A small image classifier, trained from scratch.
Model: 7M parameters, 40-pixel images, activation relu, moe soft, widths [64, 128, 256].
Training: adamw at rate 0.0015, batches of 384, held-out accuracy 94%.
Rows from block 7 of a small image classifier, named by matrix and row number. Rows with one number within an expert belong to one neuron, the router's apart. Each number is 50 + 15 x the weight over its row's rms, rounded and kept within 0 to 99. All counts start at 0.
Before each expert's rows are labels from the 100 images, of 14848, where the router gives the expert most weight on average: "top examples" is what is common among them. Only what is clearly more common there than usual is listed. The data: retinal OCT scans (Kermany 2017). In brackets: how many of the 100.
# router: slot weights (model.blocks.7.mlp.router.weight, 32x256), inputs 0-127
# up: expert up (model.blocks.7.mlp.up, 16x256x256), inputs 0-127
# down: expert down (model.blocks.7.mlp.down, 16x256x256, transposed), outputs 0-127

# expert 13
top examples: finding: drusen (41)
router.26:48 46 49 44 34 48 36 82 56 33 70 58 61 58 72 21 37 65 66 41 74 72 47 60 72 12 59 59 40 63 59 17 32 31 24 40 60 58 34 87 17 25 67 57 50 63 44 31 51 20 46 44 53 52 36 70 71 43 34 51 50 56 48 29 41 58 36 35 44 71 37 66 41 62 49 73 30 48 64 39 43 52 47 53 33 48 36 27 47 26 54 77 64 40 68 50 43 83 68 48 27 69 67 62 53 26 59 66 58 61 28 65 28 77 61 44 58 51 55 32 46 51 56 63 52 35 43 61
router.27:34 47 35 50 52 24 32 53 50 48 55 65 80 52 59 28 60 56 55 52 91 84 26 79 59 20 57 47 43 37 61 28 25 25 30 36 42 54 49 90 37 39 67 45 52 55 38 51 46 55 50 52 43 51 33 72 46 27 45 53 31 43 34 33 30 43 28 39 54 74 34 60 15 49 55 59 24 46 62 34 43 51 47 40 34 49 38 25 55 27 50 69 55 28 51 33 51 70 52 57 44 56 57 66 57 20 50 77 63 61 27 47 23 78 57 37 64 46 51 25 52 31 53 54 69 44 25 41
up.1:48 04 52 54 56 40 99 80 47 38 14 31 34 60 48 48 53 71 24 30 11 62 41 60 53 35 15 33 55 41 35 67 53 41 47 48 31 49 66 43 19 29 34 51 41 45 52 43 42 61 44 52 68 16 42 69 74 50 58 46 35 49 54 46 45 60 40 39 68 56 22 73 57 31 66 35 59 53 31 55 37 51 41 62 39 35 83 55 54 54 42 44 48 49 66 47 64 94 53 53 41 39 31 52 57 65 54 56 57 43 20 39 44 43 57 37 50 41 51 72 42 39 47 45 67 51 55 40
down.1:41 42 42 42 87 55 66 77 40 77 40 40 61 56 45 17 66 42 60 37 48 35 38 04 67 41 64 59 67 62 58 81 56 36 69 56 50 53 58 59 50 55 53 54 70 49 47 64 47 50 35 14 63 44 44 75 76 48 63 27 52 62 49 62 32 50 48 44 50 28 50 15 56 44 69 53 89 71 59 45 50 35 64 71 24 36 53 45 65 53 37 38 39 53 59 31 42 56 42 48 41 60 61 56 60 57 46 36 54 37 29 40 48 75 47 56 45 29 55 50 56 47 36 33 77 49 56 49
up.2:33 81 35 64 68 27 75 63 60 58 64 48 51 46 30 79 56 39 09 48 53 50 52 50 38 64 44 33 51 53 38 90 40 39 42 55 61 50 20 59 35 49 69 60 46 46 89 35 51 47 71 60 63 43 53 44 56 49 36 58 41 50 34 61 69 36 64 55 43 43 69 44 42 46 40 57 47 58 40 34 70 54 56 39 45 55 40 40 48 68 35 38 49 69 60 51 50 62 31 46 61 62 47 46 65 63 50 36 67 63 21 57 57 52 52 58 63 49 53 30 15 44 55 54 42 46 59 48
down.2:47 46 56 46 50 38 45 44 73 47 54 52 11 43 68 69 41 59 36 07 53 54 79 52 69 55 53 50 65 46 45 66 42 67 34 57 46 29 51 40 61 21 58 46 80 48 55 54 53 45 52 34 63 52 61 41 60 55 28 28 53 59 50 63 65 50 40 54 52 66 62 77 54 63 78 57 17 34 37 42 46 72 72 19 68 78 49 31 46 33 72 09 41 43 49 64 46 34 53 81 71 41 61 62 78 39 49 34 52 56 54 55 65 36 38 58 92 28 54 76 34 45 54 39 47 63 34 44

# expert 5
top examples: finding: normal (96)
router.10:47 62 81 60 61 32 45 30 45 46 44 67 73 29 64 28 39 93 56 59 40 47 30 45 27 60 61 54 64 48 42 56 53 50 62 67 48 45 91 55 90 45 36 46 21 49 41 69 32 72 52 47 47 52 38 22 26 47 78 50 54 61 37 58 58 38 61 62 53 21 31 56 30 59 61 57 49 43 52 50 61 59 75 50 49 51 67 31 37 52 68 64 54 25 40 74 10 57 44 57 24 56 55 57 46 39 50 62 68 40 49 51 48 23 66 59 49 41 76 27 50 47 50 47 46 50 47 32
router.11:50 71 67 58 75 41 47 33 61 61 51 76 67 34 38 16 52 79 51 59 44 34 25 52 37 58 68 50 47 63 33 63 43 50 52 62 52 54 85 54 93 65 30 40 14 51 78 55 45 78 47 37 43 51 59 19 33 47 79 25 74 54 45 60 58 36 57 73 45 22 45 36 42 65 62 75 52 60 51 35 70 52 85 45 37 65 68 46 26 57 47 55 51 28 55 67 14 62 48 52 27 66 48 56 40 35 44 27 48 20 57 49 55 25 67 60 66 46 71 48 56 66 67 44 46 37 51 35
up.0:22 32 36 70 41 57 44 81 64 52 16 30 57 38 32 44 64 35 82 50 51 43 63 45 69 27 52 63 67 41 23 51 59 55 18 55 30 48 40 41 43 43 48 44 53 55 74 55 60 28 68 46 49 47 45 79 33 60 54 55 49 47 44 52 72 47 33 14 55 54 38 48 57 36 51 53 07 50 91 62 61 69 32 60 69 74 46 69 51 37 61 63 31 57 69 59 71 39 56 44 90 38 20 59 46 56 52 50 38 61 46 36 35 52 47 30 62 33 52 50 45 54 46 61 28 46 48 32
down.0:35 43 54 56 54 45 36 49 57 46 55 52 04 24 64 75 61 57 83 48 61 52 58 48 21 64 65 53 41 63 60 53 61 60 16 42 39 43 56 41 45 30 62 60 58 47 46 39 40 56 50 47 58 65 60 35 65 52 45 57 30 58 60 64 75 54 40 54 47 97 40 73 68 39 51 40 11 49 28 43 44 61 80 26 66 56 69 40 60 26 54 36 31 44 49 62 54 47 64 44 63 36 41 40 42 57 28 28 65 81 45 86 45 39 56 57 56 30 53 51 50 67 50 74 49 59 47 47
up.1:43 51 46 56 46 48 63 53 60 51 23 55 51 43 50 52 54 38 81 26 54 33 64 43 77 43 56 69 31 31 27 69 54 65 03 57 45 00 41 22 67 39 40 55 62 37 64 65 39 13 54 51 46 51 49 69 37 59 56 52 60 46 53 38 58 46 53 47 49 70 37 49 61 54 27 56 00 48 88 70 58 44 48 71 60 50 35 56 47 30 29 62 51 51 50 76 55 26 64 49 75 51 40 52 47 46 55 44 47 75 33 44 42 66 41 38 58 39 43 59 46 60 19 65 60 36 48 38
down.1:50 45 59 64 61 60 57 32 59 65 50 59 00 55 61 58 66 66 79 61 24 43 62 55 41 64 43 45 44 70 31 60 38 49 11 38 41 51 39 38 31 34 48 49 63 36 45 08 62 65 62 32 59 75 45 19 49 38 31 46 45 58 31 43 71 26 40 59 55 67 53 65 53 48 58 32 15 43 47 44 46 54 61 30 67 74 68 47 43 37 60 59 49 58 66 67 46 65 56 28 49 45 38 57 48 48 47 15 75 84 48 88 36 31 56 60 46 54 27 38 44 41 42 35 51 54 52 48

# expert 7
top examples: finding: choroidal neovascularization (97)
router.14:63 53 62 54 69 40 48 29 73 41 83 64 61 58 47 47 39 63 40 69 55 68 25 39 33 61 30 49 48 47 51 43 25 52 70 62 79 81 59 75 79 62 51 69 36 54 27 71 40 28 64 47 73 56 28 32 28 42 57 35 39 36 59 56 53 43 71 71 39 32 55 47 68 40 48 64 67 52 32 37 55 24 61 33 65 38 25 50 44 56 69 40 60 47 40 67 23 81 46 18 36 63 63 43 63 36 57 43 68 28 57 65 29 35 38 55 43 54 65 20 38 28 74 53 58 69 58 47
router.15:78 50 49 32 34 42 54 41 75 43 72 55 42 62 65 41 43 71 48 66 55 77 37 25 22 56 34 39 54 30 59 55 32 64 67 60 80 75 31 48 57 78 41 80 36 59 47 54 35 21 38 44 79 42 38 51 39 47 52 34 60 47 69 44 37 62 78 65 41 47 44 41 52 57 56 68 71 60 27 39 58 35 46 44 63 40 23 64 31 25 38 50 50 34 54 40 30 83 57 26 66 70 77 36 65 61 43 39 43 17 55 66 22 49 54 63 52 57 53 44 36 46 57 49 59 60 52 54
up.0:38 51 58 59 49 55 94 50 45 76 50 44 55 46 25 15 40 54 61 69 62 23 48 44 45 36 51 47 43 64 61 60 45 28 21 29 55 66 75 47 67 55 44 51 49 36 73 65 42 41 82 51 35 54 61 80 44 33 52 37 42 56 54 64 75 55 65 33 32 48 51 24 60 30 45 47 59 70 74 37 73 53 28 29 35 43 70 48 42 34 48 35 35 55 39 57 51 43 44 47 42 62 59 36 32 28 63 11 53 76 48 56 27 74 52 42 74 30 49 42 52 31 54 53 71 43 61 38
down.0:62 23 37 56 51 64 32 50 36 69 41 48 45 18 51 54 53 20 59 40 41 45 48 44 64 44 44 30 82 28 40 44 64 53 24 41 34 30 41 32 39 41 40 49 26 42 68 46 44 46 38 46 59 64 65 35 64 83 70 59 45 52 31 57 63 38 58 64 66 38 56 47 68 41 45 65 36 38 43 81 62 44 56 56 55 52 61 83 44 52 24 48 51 91 52 41 36 43 59 63 40 51 47 58 42 77 34 23 56 55 66 68 26 41 55 51 30 56 58 62 59 42 36 48 61 26 64 31
up.1:38 59 33 63 25 41 78 55 35 54 54 39 54 47 51 50 44 71 70 31 71 41 56 97 81 48 48 26 55 48 45 54 57 45 27 33 43 38 36 41 46 54 77 43 64 42 47 52 56 78 41 26 41 42 56 65 43 54 40 35 26 58 24 46 38 49 35 00 31 71 39 46 35 58 29 56 12 36 36 50 55 63 61 50 42 66 33 33 65 41 75 74 42 36 69 48 77 23 48 49 38 56 54 52 52 60 52 52 29 64 34 72 32 51 40 47 38 19 42 52 50 52 51 66 46 31 58 47
down.1:63 36 29 46 59 50 31 45 55 39 56 50 08 43 41 63 47 60 67 52 59 34 49 41 69 74 22 57 67 63 61 52 59 46 13 56 47 52 53 36 45 40 63 47 66 74 67 37 53 50 19 45 68 61 64 54 63 50 52 46 42 39 49 79 68 54 49 25 54 49 60 61 70 61 56 49 30 40 17 73 74 52 58 18 71 48 67 32 19 56 45 60 44 39 79 47 55 30 63 55 52 22 58 61 44 46 39 58 53 52 44 71 48 20 39 70 83 57 34 53 47 45 16 52 43 56 40 55

# expert 11
top examples: finding: normal (100)
router.22:75 60 42 22 40 19 58 37 52 33 64 67 30 58 55 10 41 56 60 74 52 52 14 47 50 30 45 79 37 41 71 44 36 70 69 28 27 65 65 53 67 47 44 65 49 46 30 83 36 27 25 65 58 66 36 47 48 46 47 38 65 59 58 38 21 57 25 47 55 38 53 60 55 62 71 45 53 47 48 35 48 59 49 62 50 31 38 53 61 46 50 49 72 56 35 46 32 57 58 67 47 40 73 49 53 58 67 71 78 41 46 59 45 75 45 30 64 68 75 36 31 47 77 47 73 67 56 70
router.23:67 67 47 44 57 39 63 40 64 31 63 61 80 53 51 21 22 48 70 54 72 39 25 69 64 26 81 74 27 60 63 60 39 57 34 33 39 63 68 50 81 48 55 49 51 41 54 75 32 45 27 50 55 76 52 48 28 53 47 50 63 52 71 51 43 54 26 35 40 60 35 49 69 60 68 55 23 52 61 46 54 54 56 54 49 45 50 40 61 46 60 62 66 41 32 63 23 54 50 56 29 56 59 49 50 53 52 55 56 33 55 57 36 54 65 52 50 63 71 22 48 26 65 62 83 49 80 77
up.0:50 19 51 56 54 48 59 36 49 44 26 22 42 38 48 57 50 64 52 49 28 14 29 55 51 44 59 45 32 61 30 36 86 74 51 54 34 62 48 52 53 29 33 44 42 75 37 39 43 62 42 31 35 66 54 54 35 42 77 47 38 73 36 22 51 51 41 77 51 54 40 48 60 72 45 48 48 46 60 70 30 63 28 70 42 13 59 61 90 41 63 51 31 44 44 58 72 47 37 37 40 38 26 75 60 56 42 54 51 42 52 45 56 64 43 55 24 26 43 77 42 56 33 49 39 51 48 61
down.0:39 49 56 45 32 07 51 31 45 60 29 46 38 42 56 72 61 54 71 35 70 62 58 69 38 88 55 40 45 32 57 58 53 58 28 74 36 32 48 38 47 49 56 46 50 38 63 34 43 51 62 23 51 40 28 25 77 82 59 57 32 46 64 44 36 63 56 34 30 69 45 70 86 57 35 67 14 27 54 64 64 84 63 53 46 69 40 52 60 34 34 51 40 50 33 60 27 44 54 42 50 46 49 37 75 29 53 42 60 52 53 55 61 17 73 32 66 27 54 65 47 70 47 32 44 62 16 53
up.1:43 58 59 36 42 36 52 45 68 46 54 64 63 62 40 58 79 64 19 23 56 58 54 32 49 57 45 51 36 33 62 49 34 45 59 68 04 38 71 68 32 74 48 27 69 51 48 45 59 84 42 62 56 64 52 30 77 71 99 67 59 43 43 46 37 34 53 52 45 48 48 42 52 39 32 67 68 48 37 38 45 75 56 31 78 74 45 29 42 67 57 49 47 32 29 31 70 44 65 78 43 28 65 30 58 43 52 33 43 62 59 52 43 46 36 58 60 56 27 34 61 72 42 38 60 72 62 51
down.1:53 49 61 46 48 43 53 69 60 53 56 33 55 52 54 49 60 60 60 42 58 51 37 30 65 61 57 59 52 71 41 49 52 36 60 34 75 61 86 63 65 39 29 52 59 33 31 44 67 25 60 74 47 26 65 42 30 54 71 34 46 26 83 40 32 36 44 59 61 49 41 61 42 37 54 50 61 41 60 70 35 51 44 47 42 38 35 51 55 42 53 64 50 55 72 29 57 64 62 35 54 50 78 59 51 54 68 37 53 54 43 40 45 80 38 47 37 52 71 78 29 40 51 50 19 33 36 51