Rows from block 6 of a small image classifier, named by matrix and row number. Rows with one number belong to one neuron. Each number is 128 + 32 x the weight over its row's rms, rounded and kept within 0 to 255. All counts start at 0.
After each neuron's rows are labels from the 100 images, of 14848, where the neuron reaches its highest value: "colour at peak" is the nearest of a few named colours to the mean colour under the peak. Only what is clearly more common there than usual is listed. The data: retinal OCT scans (Kermany 2017). In brackets: how many of the 100, against the usual share in percent.
# fc1: MLP up (model.blocks.6.mlp.fc1.weight, 1024x256), inputs 215-255
# fc2: MLP down (model.blocks.6.mlp.fc2.weight, 256x1024, transposed), outputs 215-255

fc1.596 [ 88 122  70 105 158 103 108 116 116 155 164 175 155 121 165 158 141 139 159 147  93 160  82 124  95 137 109 127 114 127 141 134 145 119 154 121  89 146 145 117 133]
fc2.596 [174 133  96 145 164 175 104 148 147 103  90 176 157 164 166 145 160 133 117 103 196 136 122 146 138 163  92 145 147 161 110 121 131  87 101 106  97 132  60 105 181]
colour at peak: grey (78 vs 26)

fc1.370 [102 106  64  97 136 129 145 161 140  69  80 170 175 166 142 112 129 125 162 114 125 157 137 102 112 161 125 135 195 138  98 100  83 108 116 125  99 104  92 110  92]
fc2.370 [ 93 159  76 145 120 131 143 133 156  79  95 128 103 161 141 113 164  68 124  81 141 121 184  87 116 165 109  99 151 114 110 119  93 115  98 114 140  98 143  96 137]
colour at peak: grey (59 vs 26)

fc1.717 [250 234 103 139  63 144 149 140  74 155  77 140  85 100 186 139 117 153 137 145 131 176 159 141 127 126  74 112 167 131 125 168 109 143 119  94 134 115 139 160 167]
fc2.717 [124 101 156 123 191 120 187 156 120 145 190 118  59  95 166 216 121 170 171 169  87  89 163 150  92  98 131 114  62  96 117 131 114 191 122 121  98 129 111 101 166]
colour at peak: white (36 vs 1.7)

fc1.119 [124 129 171  81 165 120 160  58 124 132 127 110 147 153 118 120 153 131 112 114  80 179 156 115 114 149 148 158 161 144  74 131 156 178 120 122 108  91 115 196 150]
fc2.119 [ 97  92  68 158  72 171  91 146 124 152 139 148 134 112 130 141 145 133 117 160 149  73 191 134  94 102 196  80 109  97 110 130 191  71 140 134 172 107 110 123 114]
colour at peak: grey (71 vs 26)

fc1.377 [156 176 126  98  65 137  71 141 130 156 131 110 163 127 176 129 124  92 142 162  65 129 137 181 104 112 109 114 131 101 144 164 127 120 113 155 128 121 133 118 170]
fc2.377 [122 162 121 134 223 122 137 172 115  78 139 170  94 109 126 166 164 207 155 168  81 132 112 110 115 106 120 151 113  96  78 131 143 141  82 129  81 135 129 117 135]
colour at peak: white (80 vs 1.7)

fc1.319 [ 94 120 137  86 138 191 165  96 135 216 159 155 150 156  96 118 143 119 112 102  83 156 159  96  92 171 165 135 125 148 113 151 139 124  99 152 119  79  80  81 151]
fc2.319 [137 178 129 142 158 157 135 121 126 122  69 124  99 126 114 137 172  51 214 115 135 175 150  78 137 144  96 116 116 139  82 132 110 119 201 132 115  98  96  89 159]
colour at peak: grey (53 vs 26)

fc1.716 [105 139 129  91 151  99 118 143  82  89 162  94 128  63 120 125  92 116 177  92 102 195 140  58 117 127 135 114 109 158 117 141 100 137 103 107 107  73 101 118  98]
fc2.716 [166 114 128 155 152 136  92  96 132  67 105 169  94  93  95 150 159 108 106 128 165 186 185  95 153 125 143  90 151 146  67 118 134  55 147 105 111 117  75 128 159]
colour at peak: grey (76 vs 26)

fc1.273 [208 147 124 152 129 177 154 109 108  86 170 127 140 183 104 109 102 152 161  97 146 132 118  67 103 172 170 155  81 113 128 124 199  71  88 106  95 161 160 163 204]
fc2.273 [107 126 118  83 137  90 134 114  88 136 105  82 134 115 126  84 103  86 103 142 140  92 109 149 102 146 122 177 159 142 195 127 131 164  91 126 109 178 168 110  80]
colour at peak: grey (73 vs 26)

fc1.285 [186 193 140  88  73 108 106 148 133 159 147 109 174 100 168 143 115  71 142 164  61 129 122 136  90 154 118  86 186 117 169 168 100 112  73 130 129 133 137 133 132]
fc2.285 [146 130 137 144 224 135 129 155 104 108 137 147  86 103 146 153 145 232 145 145 108 108 104 121 107  94 127 148  98 119 102 125  94 128  80 122  85 129  96 135 120]
colour at peak: white (60 vs 1.7)

fc1.563 [184 203 106 123  86 174 138 137  89 125 149 136 130 137 189 171  98 147 118 143 161 196 117 123  97  92 120 107 187 152 132  82 138 125 126 141 125 165 116 120 168]
fc2.563 [125 124 140 109 211  80 112 170 180 104 132 133  79 100 169 154  90 172 117  97 140 151 161 107  99 140 100 127 125 130 139 100 124 166 178 107 101 109  97 124 162]
colour at peak: white (26 vs 1.7)

fc1.106 [166 155 114  99 141 120 125  95 127 176  96 121  93 118 176 152 145 125 108  56 133 110 145 100 104  74  81 102 171 156 108  39  99 147 132 191 128 151 113 109  95]
fc2.106 [149 130 108 131 172 120 124 164 168  71 119 156  93 102 140 124 172 130 123  76 102 214 126 114 147 128  91 179 101 148 186 179 130  96 224 148  94  85  94 137 160]
colour at peak: white (25 vs 1.7)

fc1.98 [139 144 103 155 139  70 124 168  63 112 128  95 187 188 173 117 100 122  98 112 129 133 136  64 100 145 171 130 134 141 150 111 169  98 100  96  95 187 142 121 219]
fc2.98 [140 135 132  60 157 119 115 157 126 138  51 134  97 106 131 113 137 119 158 155 177 156 124 108  89 151  54 170 108 157 129 143 117 126 109 107  98 155 212 123  83]
colour at peak: grey (92 vs 26)

fc1.121 [119 124 186 161 187 168 174 112 167 136  90 123 122 167 108 151 135 141 106 101 109 131 123 128 113 146 128 105 157 139 112 145 144 159 127 111  65 133 164 157 174]
fc2.121 [128  53 111 121  98 144 169 121 133 155 109 184 140 146 171 152 142 112 135 193 127 112 144 164  82 129 136 145 105 101 107 126 152 143 149 131 159 166  93  72 136]
colour at peak: grey (71 vs 26)

fc1.654 [141 161 136 109  81 167 103 111 165 128 185 177 131  96 107 104 197  97 115 188  51 165 115 122  81 180  96 165 157  86  85 107  83 130  73  91 124 120 162 193  79]
fc2.654 [112  67  89 138 155  64  99 173  96 114 161  93 102 136 100 130 185 106  84 160 147 122 125 155 132 113 121  70 102 151 103 116  93  93  75 161  99 133 177 128  97]
colour at peak: grey (53 vs 26)

fc1.568 [133 169 123  80 130 120 136 130  91 151 114  88 143 128 115 174 164 179 162 140 110 163 103 105 100 115 145  69 214 177 163 118 101 105 107 104 106  90 158 165 128]
fc2.568 [125 140 146  86 172 128 112 132 168  93 107 134 162 105 133  96 118 106 137 124 135 165 165 145 116 173  38  99 132 154 172 142 104  82 149 111 108 136 108  55 123]
colour at peak: grey (87 vs 26)

fc1.412 [ 86 142  82  87 158  84 107 177 158 135 180 134 162 155 111 131 142 127 107 126  91 107 170 164 122 125  66 171 119 114 125 158 146 110 115 123 113  76 142 139 163]
fc2.412 [183  93 150  72 108  87  80 140 159 125 103 145 182  87 155 125 154 115  78  95 127 192 116  90 129 141 177 143 154 181 190 155 158 133 153 163 152  81  92 186 133]
colour at peak: grey (60 vs 26)

fc1.368 [197 129  85 162 121 192 119  91 127 125 142 130 122 173  79  83 111 160 161 128 133 195 115 141 108  86 108 131 120  88  88 144 142 144  97 116 121 176 163 186 112]
fc2.368 [ 95 101 145  73 118 125 203 110 119 125 111  96  67 121 134 113  65  97  90 168 140 117  89 109 118 140  99 141 142 146 255 117 122 166  97 131 114 188 215 128  55]
colour at peak: grey (53 vs 26)

fc1.729 [114 147 131 135 103  91  68 133 147  97 122  60 165 156 143 136 171 114  84  97 115 153 138 111 112 160 140 131 135 143  99 129  46 166 104 153 133 155 109 141 136]
fc2.729 [167 179 131 134 144 149  79 108 117 106 101 114 100 124 138 106 191 116  96 148 130 162 186  85 140 131 104  84 187 155 148 143 224  97 163 139 105 105 141  70 119]
colour at peak: grey (72 vs 26)

fc1.601 [201 208 141 142  92 120 119 118 173 169 158 112 127 119 144 137  88 127 155 136 102 148  91 151  67 118  99 145 171 130 163 140 123 180  45 110 118 229 129 156 186]
fc2.601 [127 127 155 153 195 109 168 113 103 139 196 129  77 167 135 158 112 185 131 120 103  63 143 137 140 114 111  58  85 115 145 108 147 193  59 162  72 122 124 140 187]
colour at peak: white (26 vs 1.7)

fc1.737 [172 116 148 131 178 117 142 120 128 104 162 112 112 151 163  85  87 130 113 129 168 123 123  91  55 114  94 130 115  99 159 114 102 151 127 120   0 163 156 149  87]
fc2.737 [140  58 115 131 184 154 143 123 131 149 114 156 128 100 150 141 118  91  92 187  98  97 139 168 169 117 161 171 144 144 115 147 139  97 117 187  84 181 128  85  98]
colour at peak: grey (72 vs 26)

fc1.642 [115 224 105  58 134  93 158  82 132 144 138 147 179 108 178 131 145  86 138 138  80 155 130  97 115 139 118 104 103 136 162 164  89 126  81 144 114  72  94 126  87]
fc2.642 [104  85  93  97 157 118  89 117 118  67 134 135 147 121 148 117 117 159 122 169 153 147 162 175 148 148 149 107 144 123 115  93 151 102 136 172 140 129 115 140 104]
colour at peak: white (55 vs 1.7)

fc1.661 [211 192 112  99  94 111 140 142 155 171 112 130 143 113 146 108  84  95 156 127 130 140  77 122  44 138 106 127 158 143 155 140 113 156  40  99 127 214 135 157 143]
fc2.661 [109 133 143 150 212 104 151 102 102 124 222  90 103 159 132 174  78 153 102 143 145  90 166 144 148 121 130  98 147 113 157 118 123 166  90 195  50 137 158 132  96]
colour at peak: white (31 vs 1.7)

fc1.313 [ 67 179 125  62 124 130 119  84 159 119 162 132 193  99 136 159 159 167 147 134 108 122 112 133 116 123 109 175  97 163 120  93 156  79 118 119 143  79 141 157 187]
fc2.313 [125 110  86 117 173  93  94 132 140 174  93  94 160  72 112 133 128 121  63 180  99 111 157 124 153 113 130 159 137 152 119  84 195 152  91 115  85 135 118 150 133]
colour at peak: grey (52 vs 26)

fc1.731 [118 234 158  99  53 146 102 138 127 144 139 107 143  88 128 142 107 141 128 190  94 134 135 172  97  98 141 121 140 118 149 141  88  85 100 132 111 126 125 134 177]
fc2.731 [119 123 123 135 255 129 155 132 117  88 172 174 101 115 118 140 127 212 138 141 104  96 120 152 106 103 112 150 103 108 101 112 150 132  73 116  24 142 135 144 105]
colour at peak: white (59 vs 1.7)

fc1.372 [174 219 122 107  88 122 130 119 133 140 176 104 174 102 125 125  88  99 150 129 113 138 104 165  84 113 112 128 146 127 150 134 115  65  88  91 110 125 112 144 186]
fc2.372 [125 137 116 145 240 130 175 151 114 110 174 153  84 118 142 142 121 216 138 127 100  82 131 140 114 100 127 121 107 118 104 110 131 143  80 147  41 135 122 151 138]
colour at peak: white (67 vs 1.7)

fc1.714 [158 182 119 104  92 126  87 135  87 155 121 161 131  92 185 225  97  75 112 142  92 158 135 152  86 107  75  94 202 132 121 175 103  98 133 147 123 103  97  90 132]
fc2.714 [111 126 129 126 255 113 139 176 144  88 164 178 111 111 151 184 140 154 119 157 138 129 166 123 105 127 121 138 112  94  84 143  88 181 109 118  56 130 113 111 148]
colour at peak: white (48 vs 1.7)

fc1.31 [114 112 149  64 114 135 117 140 114 157  63 123 104 109 146 171 156 165 144  97 127 124 140 146  87 127  74  68 181 162 135 143 121 171 117  88  98  99 120 146  19]
fc2.31 [172  72 125 158 144 108 128 102 148  73 106  86 147 139  38  95 133 138  60 169 117 139 161 139 141 154  86 111 171 138 120 168 128 151 125 129 110 127 104 116 154]
colour at peak: grey (55 vs 26)

fc1.459 [211 209 161 142  95 140 156 118 126 167 131 108  88 107 144 109  94 152 149 110 108 133 117 113  82 148  97 131 132 139 148 148 126 174  32 115 142 171 147 167 204]
fc2.459 [120 131 165 169 197 135 145 103 122 155 205 106  83 154 165 169 114 181 137 109 101  74 144 146 121 102  90  65  90 111 137 136 158 167  68 153  81 116  95 132 199]
colour at peak: white (39 vs 1.7)

fc1.594 [226 187 158 114 118  60  90 116 155 146 123 133 144 156 170 135 145 143 153 122 119 135 141 108 101 105 109  93 173 151 118 113 136 168  46  82 142 180 166 170 160]
fc2.594 [136  93 143 124 165 122 148 107 105 142 183  95  60 171  94 166 128 134 139 151 122  86 159 121 114 132 105  63 123 142 147 133 121 142  92 184 100  98 133 133 147]
colour at peak: white (39 vs 1.7)

fc1.469 [ 78 195 112 128  50 175 101 166 168 141 121  90 134 113 159 131 138 118 111 132 106 129 145 169  29 120  79 118 113 114 139 144 107 149 123 133  99 159 108 161 188]
fc2.469 [ 89 141 131 101 255 114 136 125 118 104 179 159 116 124 105 133 109 211 145 122 121  77 113 146 109  99 118 103 119 101 105 116 144 160  55 135  31 154 139 145 125]
colour at peak: white (25 vs 1.7)

fc1.403 [207 217 129 140  83 107 123 128 149 173 136 113 109  97 132 108  87 114 160 137 116 147 131 156  99 127  85 142 137 107 154 143  96 137  61 101 108 195 120 150 183]
fc2.403 [117 149 157 146 235 118 170 124 117 130 189 123  72 135 129 158 131 185 126 116 116  89 126 130 123  85 134 116  89 115 128 119 131 147  80 158  48 145 130 140 165]
colour at peak: white (38 vs 1.7)

fc1.670 [165 141 106 174 115 106 132 148  86 159 136  95 119 144  68 107 149 113 106  78  51 136 135  74 106 116 139  97 109 150 132 158 171 115 103 122 127 117 159 159 135]
fc2.670 [ 55 176 105  56 143 148 118 154 151 142  84  93 144 156 107  61 100 124 156 107 120 144  84 106  92 140  72 188 162 147 165 107 136 131 102  87  95 164 124 138 117]
colour at peak: grey (89 vs 26)

fc1.517 [121 122 139  53 182  80 163 133 110 143 118  97 102 102 106 109 199 172 111 103  88 135 117 165 126 145 178 111 146 160 153  97 134 141 135 124 105 117 141 102  84]
fc2.517 [169 115 104 145 133 167  91 124 160 106 120 108 191 160 187 110 116 132 109 161 183 122 220 166 117 150 103  55 142 137 116 183 133 147 145 113 124 160  93  74 192]
colour at peak: grey (72 vs 26)

fc1.270 [180 247 123 129  88 160 118 145 121 162 129 124  97 106 189 102 109 106 143 126 109 183 116 171  85 135  79  95 115 159 140 142 129 145  62  96 106 187 106 173 167]
fc2.270 [ 90 136 155 151 204 141 173 126 117 111 188 155  73 140 119 180 147 199 145 131 115 106 137 148 109  82 114  90  71 100 143 116 151 177  97 146  70 146 121 146 168]
colour at peak: white (49 vs 1.7)

fc1.56 [234 215 128 150  99 148 139 107 139 157 131 179  81  57 157 152 141 152 154 126 175 131  83 169 133 119  78 130 217 168 119 101  97 108 116 132 104 114 158 117 132]
fc2.56 [149  51 139 152 174 150 185 146 125 120 163 165  76 110 125 167 119 111 169 170 106 110 126 167 106 144 104 148  45 134 102 130 101 159 124 131 107  95 122 120 121]
colour at peak: white (71 vs 1.7)

fc1.720 [ 37 182 175  62  67 149 176 170 174 116 135 124 190  94 162 147  95 132  83 103 136 142 141 122 116 125 142 170 144 102 130 101 116 119 128 169  98  77 148 102  87]
fc2.720 [ 76 149  83 145 190  85  91 156 140 110 127 145 170 187 162 103 103  70 104 173 121  86 131 137  84 175  80  94 121 102 140  72 128 197 113 104 117 152 112  96 120]
colour at peak: white (44 vs 1.7)

fc1.307 [143 166 131 128 148  57 103 115 150 117 104 136  87 184  73 121 101 128 141 131 123 137 149  99  87 141 149 118 127 113 193 180 158 116 114 135 107 193 146 115 135]
fc2.307 [146  75 151  87 125 125  62 183 123 111 151 105  92 113 139 116  73 165  66 187 155 143 126 142 143 105 100 129 108 168 120 166 142  82 126 135 106 121 116  79 187]
colour at peak: grey (68 vs 26)

fc1.40 [201 127 124 105  95 119 148  86 133 127 157 124 172  81 151 158 150 149 183 125  50 136 111  91  74 163 156 143 185 198 108  65  87 135  85 131 117 152 159 140 145]
fc2.40 [158 115 144 122 198 104 149 110 132  82 121 125  87 148 146 150 137 149 192 117 139 115 118 149 134 103  90 150 116 169 144 120 134  99  83  90 111 130  84 116 171]
colour at peak: white (26 vs 1.7)

fc1.146 [153 173 113 193  75  79 103 106 159 105 121 109 111 143 110 177 119 153 107 165  85 164 145 177  85  93  73 108 142 154 167 117 132 142  95 103 121 125 127 169 129]
fc2.146 [ 81  73  98  92 212 150  84 158 158 163 140 125  58 167 139 139  76  90 118 114  83 144 150  97 113 140 141 136 131 115 117 114 102 128 124 103  44 155 113 121 169]
colour at peak: white (32 vs 1.7)

fc1.263 [196 137 132 120 134 186 128  98 122 119 166 117 146 146 135  89 117  98 116 117 145 207 109 111 110 187 119 154 111 140 133 171 153 118  76 134 101 194 142  94 191]
fc2.263 [155 117 164 114 127 116 112 130 122 103 140  69 132 136 120  87 107  68 126 147 143 125 172 155 107 152 125 165 139 133 148 133 143 119 107 131 116 132 171  84  61]
colour at peak: grey (55 vs 26)